From a checkpoint of a small class-conditioned image flow-matching model: layers 8.
Rows from block 3 of a small class-conditioned image flow-matching model, named by matrix and row number. Rows with one number belong to one neuron. Each number is 500 + 25 x the weight over its row's rms, rounded and kept within 0 to 999. All counts start at 0. Numbers have three digits each.
After each neuron's rows are labels from the 100 images, of 14848 (inputs lightly noised), where the neuron reaches its highest value: "top examples" is what is common among them; "patch colour" is the nearest of a few named colours to the mean colour under the peak. Only what is clearly more common there than usual is listed. The data: stained colorectal tissue patches (NCT-CRC-HE-100K). In brackets: how many of the 100, against the usual share in percent.
# fc1: MLP up (model.blocks.3.mlp.fc1.weight, 576x192), inputs 0-191
# fc2: MLP down (model.blocks.3.mlp.fc2.weight, 192x576, transposed), outputs 0-191

fc1.53:456520522500519514509506519502489507512519518508492510545501489582497500555507505532500513524543479510470507498555532477489471497483512483543508556489513506477474528538482529514479503476530467478492513500494473528516481446498524535493499511499490480474491505478448491477570488505511468497476510503488487505547501523513489502534476523509440476524498509508478485531519499497527455490471455510530480512501571508527524469497464513501443529510509494541513473515547495490538487484505540518535477568501512521500530499484529476458516500489481532494500484482482519511502529502493473472
fc2.53:479491470546516488495483481512467485531529490506477529458537475505513501468496514507510488493514476461520496486479474532588534495505516501509500458526482473482520536479494495503507508496448505485519471487504537477491499515477500465513512533483429490545478486490458482511474482514480516533547521517480507511477513472516509526444483475457482494528479510517532517492486489525452466496493496507474573503537489480474454500470518481476522487506513474499536503502497505502480507511475490494468519452511491463559494476537489489505456477500498479487502506553548457492548478526502500498
top examples: tissue: smooth muscle (55 vs 13.4)
patch colour: brown (62 vs 11.2)

fc1.113:474508507512537492530476505533495482520468481514521530515460515515538516539482468489527489476548471549505480514497483545512521504508514510508539507466467449491494456481490474489500502493526468464498512460500503495458523526521484474507504479502467472491493492522514459539533494450491470481513470473506516522494500527530493521488521468500452498534499534521484505490512492464479488524494508481482492488492473509481501506528483533510529552464538536492491511469468499520512478524491524484495469541483526527480492543529516463503520459494452582464544539482482530472529543529475518498
fc2.113:526478488508472466479521472541442493506502493500505507509494477477483482554518485508501493488520503458440539532513560487450482483468519477466458520501509519502556504516521492493510511499491477539497473508512493494593484502480522507466538474492517525491504506459502509499534494517529539553493465513518492484512471513473484485515487540504515493508522493488500518521520489514541536523482509558501519467511505518496512498470460494515480452475488508539520512519534490519522509491488469533482516492485509445499515500458510520521515526506525476495472481495537480531474454453524452479
top examples: tissue: debris (40 vs 11.1)
patch colour: grey (48 vs 22.7)

fc1.461:500507495518549501531451502556506515537520494465500473506497520503512500537526515499501497533485497502479515476518502534487518487533520471499480531483491497494509475508519510531484524445534491483502492522520516463464451532553460464436496506545492483499473506537485456479522495452487497520536512496510468518505517489529504475527480490495507454530560502520483459542484503510478456530453501486507463485506454531505502521513492484544512556461526494526519478465538527471526516529505533493493451519522498516461504507499469515456469484530487507507498500493506518491480529508463502462
fc2.461:492530492528477488503542524462501503459529514516533536492452488472555496491501529510490493532508535503463513539486516464479481429503466473489521492475496463510496492526530507522485514495507449481480547514510523484518463505470543477455498527493555550494467472492542487514466514494477484487507490483465515485474547455506486526507485522496523508509504492452512537473501519555474519501488494482518507500557498483493511501508535522517491552475504548498524497494530500499519477483507517484547488513529491521504529509502516503480480492519477504539505509509491529469464552475466487562
top examples: tissue: debris (50 vs 11.1)
patch colour: grey (49 vs 22.7)

fc1.344:476486508495519495488479500466524478514487501543503520506516534551476473555496475508497481503473495522536557508496525527508553494533486516494520464497483490541510488563473502520489524481491485491543531517482509497529484509498483535499496480550485475483489483547487472538544447502506445494513475470463533478507496539461536491509512511468539510473480500498515537479501489482489463520521467521474540460503516522450466516506494544494467516471491496524517474506498525514505482502502455474521494493479461502482536515542488497491522443505494516465492522488518516451525499455468544506
fc2.344:519489508534478482502558450493593501475476466479485502527502487480490486502446504470479513510496462505502518508527499494478518493531557488501483488525526514480506474440510534488493533498497486530497464484505469496454521504507525473505507480502478503507509487490485499478520495493507515491523437500518464537481507496477463528494496535533481447520506520494501486516505476483501479486502513502521520494543476470534492494494515497476477497480523505507514520471581488490473514540513556490477476482454490569547475486484501492506466508510487547479511512507441523551500499531498520482
top examples: tissue: smooth muscle (44 vs 13.4); tissue: lymphocytes (29 vs 11.2)
patch colour: brown (75 vs 11.2)

fc1.423:528500511544511489538511486529472522502510518509481543501545476516493527559488447486546486493494503496515484470486509456465483524515532512468477481487482497481447518471476483496463483556495495482524509511523526505465517502517523474536504466491502470490475519436477461519506526478503531510476502473512487508513501503510524476523485493528469528443479497490523499511497533525534501496503520499491526508556511490453503478497496534484511515535490542487557498511495511517527475524470527522546509547526488525530476488562491479486517506513466505494471535490491499441541481499441479511
fc2.423:451503498477483490484448508498490472494523503502481521530454503506480493498517504482460456503493518494504520495512509499519564491410500514493538498527518475494521503516508475497511511441523508509493490471499505507506537506474479482470488492518503538482521475545527544483493537549523527520542481493464512485517528489516511487504515500482490510514490533503487476539498492486499517502508480487461414538495525489517513529488483462524462496442470484528430489504483528481465515524493473521458513484488516494529476491471514473499528498465481507454460497548524503489489509483539455474
top examples: tissue: debris (32 vs 11.1)
patch colour: brown (47 vs 11.2); grey (46 vs 22.7)

fc1.518:442480515542505514502529525527523508534504440474501492526494469481497487513532493464515542480540484523555503487479480501479504467428499477484489533480509491467489522442489528514524490487495483500501513449470482469475508495498528534534491523491485485468512486475483560487499506543477493511471520485506504504515513478491514492518496506490476528558482478550495493483449488471476517530489521511527512523500502508475528484553465447499529480463541530507475497477471527530498517485528526517474483529501549474476493477517528470510488457490518531463523497482499518470503530525520493533
fc2.518:489534499482442526509526479473524501470539494499504450505468513454500490510509504543506483514519450488503505471483440497526533518577514487472454497476497477492542506524535533507486508479496455514509450496462487525499499543478526499479495493530509458460512569505539475510522493479481482546508470480529496474472501490499517547517508518498433470505469472506471521453507487517543508494487490524478480480500482488470483543469545508529487509484501544445527485490496503508544484492516493491518522515528482506532489520527494491487489488522496505499516494528484464474478506477508516502
top examples: tissue: smooth muscle (35 vs 13.4); tissue: debris (29 vs 11.1)
patch colour: pink (65 vs 39.7)

fc1.308:501520522485480481531495465509514545516480464479521511509530487520515532509491477501523519483495482512512460479496480447501512511477520516493535531492525511512443507515563509492510518506479480485491551501486516487497505509519482461518441485482508513502512476488517515494545551456508508492492494456508490512511503460468548464521467538458477524543496483541497503510491499498530498498538456518513486512546459548470475491540469500486490533505536517480494507484502514505489474494471504483480491475514518479497468515514551455503463435553468487464514487525486536448485521552514514506
fc2.308:476504516490497494453519465449505455535531507504549472514499472461511492507516456515559493514451479511450521488533522508498490521515478503480513527478501514519551517524452484500512495485508525555494485474505485476495469528509487517508512422542505508512508547484500548518538452515514513528528490487532480491496486499497509503513544495528527473471526526471506519465501507533489477480494517487507468505500499520500501443503562499533506461513496531493515476517492519464498508471525476472521468560513477493515488544509515490498490500470499474550510506510485493491496505553488515446
top examples: tissue: smooth muscle (32 vs 13.4); tissue: cancer-associated stroma (26 vs 10.6)
patch colour: pink (80 vs 39.7)

fc1.19:494509502474535562508494503492481504466530541481531518462537531550468475522497542523472491488460527525492498477488507544492506493492513516479503513543491447529504522566484514514496485525513514492494498476525448534519490482497461473527517499479518484489551515509456510528494501488506473523524442473507559515483484511466481483495495497496504514483485577490542518494525478458523530422518471499507506480494542466520478481472496535490526507492508492501504493514473485502473504497506484499499486527517551534518474511532509499484511477483486541466510476539461496503502482493515546483
fc2.19:533501474560468477500521533520468508515477492516512518518505498511517504491576505529533557488510480469500498551478506432474501486507466470498511526469490534457515477471502489509478503472473471494490538486537511470496490517464527513518485524520469505486471510473472518459501515493494475461559517506514539485517515506471488514517500514490493520534496464521506480455496495518528490531477520495496520483494449524505489517495522494503491495548500462487542460477515473486527467478445520484480473487513481484527488478444535491533490480486477516520505531509555527498554536501487493538
top examples: tissue: smooth muscle (91 vs 13.4)
patch colour: red (52 vs 0.5); brown (37 vs 11.2)

fc1.541:511507498518497497501477466513505507488497483501510539449490541492540531543490499457525495529484482462554487474515460504493519488486536490482505475500506499484508491529499501475479520549403516471497508467484501504511493480522505525468537519494468501472524554469501495497527506529504503504512493466471525539509483484524506491522490546473476468561519504474509509514504485502483545548501502509485517475469483516522499445492484521490514539520502518497508504471499505474502495462484497517514514531437492459480502550503510461487492500439467526469467501513504505490473497507448561545
fc2.541:506528483515516516471531554488487477496480481522483531512520485501547481524505480493476486531546518508493538527452458547491478475485416487501517482484533481518483528512501503456511560493548496536501525521453551525475484547508472514530436492514473502511484518502490484521496461495547497516481514503494476486462508526526499494518507507505507505477489456492530446452465530473528508512475507489476480513533493507544545513516480516502484480525530511483504488525526482538481480516490486503469464499505528514471505470484464477496498510527484469514516490492479495534487476459501543480
top examples: tissue: lymphocytes (62 vs 11.2)
patch colour: brown (37 vs 11.2)

fc1.533:539504486492463477482505526532547510546464457506463478526507498479475511486623522488512502520515496487528481522505491482486482515486494512514466513498509535479498504490502486513517473515483494526519512478537491494463465513491476503540493484479533458490470525496511527428513527496496530531481529529465471536528471498487523496512484525492492475498502477521517500502495504506538487520525535514525491529513473520511508542502506422495506462464515525481524485506489545476492522505494532520464495504494519427471449503484475492514512513485492482497513474508533507455533511523473481489
fc2.533:520509470465495539488485486438478473482495465477478503467519548518511490508522504496513477511498486491487498504494479505496492523519477489481524514504479501496538533554476492489511504508499453477492474463510463489555524501463494504533480503493495505530513478501539492466471489487485480495478513533495552483499514510495408509481515526446506486465482544510494496489519438521517512494472520539564513468465540495501495497484509468452495474523513486470539512516507450474518511501456461521526470486533492504517472508483502487557523510507504515539494481482550505511494516458542469493
top examples: tissue: smooth muscle (60 vs 13.4)
patch colour: white (100 vs 24.7)

fc1.424:486504545504515512511498530552503505532487490511532551522526483542517481529495509492485502503485513490506519536522521533494532476488540563489507487514528434473518510492493513487466477526542472473481529505535458535512522514511493474490510462461527488457527543467493492491498496492505467515508462465501496468485488495490508502484498525489467535466498518475507488513493458504477500542545482513482532456509538518471499476516523532512470477449456528490478479492446496500484516493471498494493477530447514507527514481510533480488479484527474524441499513531502508512527445497488554464
fc2.424:494475463516456503503503539495483483463489473495490512476509482501505474515467498484481485484500527473516526506555529470508471508508534505511509524545534549499499554492517477498472511497523493525519471541549538438474553504481489495539508542510522485510512494500493472510522458486538529465473451477487504499499486530470480472528484486500521534503498495489511496523517470462468503522517524466488503470485478539502469514506471518527517508506518502454514478551543483482483547505489494507494539527482505491499446461506447478524503468510501523455520553490466469536497555494517482490
top examples: tissue: smooth muscle (89 vs 13.4)
patch colour: brown (53 vs 11.2)

fc1.124:485507498529521524508496506548516495536503458466516521510508472532520528499477508471484506484513521525509509490508530499498539447474512525451464530528533482503489519470473515534513518464450467511503518516508477474490500514546464498539502487517503481492539505486480498485520476504519470515492495470489494483533503507477505490498504533527457531531531491502459503511460471511474469496468526500508506451505504498476548475558463489470503513421501541570509513493447511493509457496482477509514487531483545494489501456534516503504497476518487540454503524458471514472484533497491540521
fc2.124:476478512523485484525509462465479492492475514484491496469509506502477474506537464532517476477503461485518502488545505471507505511484520473494489517499491558497507453503500500472493502555511521472496458465446542512507525538488467478469500500494529515521470480517475472515509492451528488470457446534480532481500468503458516504510487499485534518491486536507519510481511484464536506530508556529491515454481487531488522430482475531512491493493510505455499528545531515516517538497495502509483527563484487552485482530507461521509524499520527527522492512519569517514537495494532497503
top examples: tissue: debris (76 vs 11.1)
patch colour: pink (77 vs 39.7)

fc1.370:484494513532526502510497493557534514519512523476519531541470456510535495505526463500504525491496506530477516451488538498470562452493515494449504497493487454468490482460529500513460517506489505496513545482503511435502508546476475472493500508529473484453503504514529448523507512447495464537487505458519472499519518509520485509508513478506499529550506484501528502482472505502514514542468538492471526506494498513451505479528490516499525515482532515516501522504480517513533487514497512481531439519517512489510501489519485515434514470557485561463495535485528502482501489480486526512
fc2.370:504517419517491511515477494452483489522454512488522509486489505533503498469557503545488505465483501495517466535481478501514510502500477501475486534473536523524526520510471497524478525505510523495504506499493504454471466467469530474520481507513505495485469507439537512495481504537509495491580467494496577525512502509490472493508472523484494488503495507510499468489482519510530492473462517504529505494504461528486490461473517498528515497476508489532510528465485475490537448458516496499510450505506492520517480501549487461493506490454495520468474495572516530457467514498516495548
top examples: tissue: lymphocytes (49 vs 11.2)
patch colour: grey (88 vs 22.7)

fc1.89:502474486567519497519502477507492501532509481447505530476456497526555518544480466522496488485497497496492532465499539491492530486532503478469492486462494472456473505467567492507504551509479469458518553509479497485505467547524491488510496500517469503488517502551490462511504511502507510527521470462498521496507512490453521508494562511486491483490513465518473477484470505467487477506473528475505488461498486493479471456504492507522501518461530522512509492459509519532481521541513510486478472553483510493520501498546452481512472461514489531487498521446520534481479524545479529508
fc2.89:503475498437511507501482524478476486534523521454499482489512507507443508496564498495486504484446519495511504519512470452497549506548476514470505476524487496517516510556448486530502500503512477510515534519496500499545462470495500523484462506518529475507472496471493479513493490470489502538500537530469525494525454535520522453484543462462500498491491505485503524531501545564525473501509499487516515522472520504487526474493513491448530551508510487508504496488466531486541495466540492512488491493517516522462486506528525509484533464449479537461479510527497517471529531516512486527
top examples: tissue: debris (39 vs 11.1); tissue: lymphocytes (33 vs 11.2)
patch colour: grey (61 vs 22.7)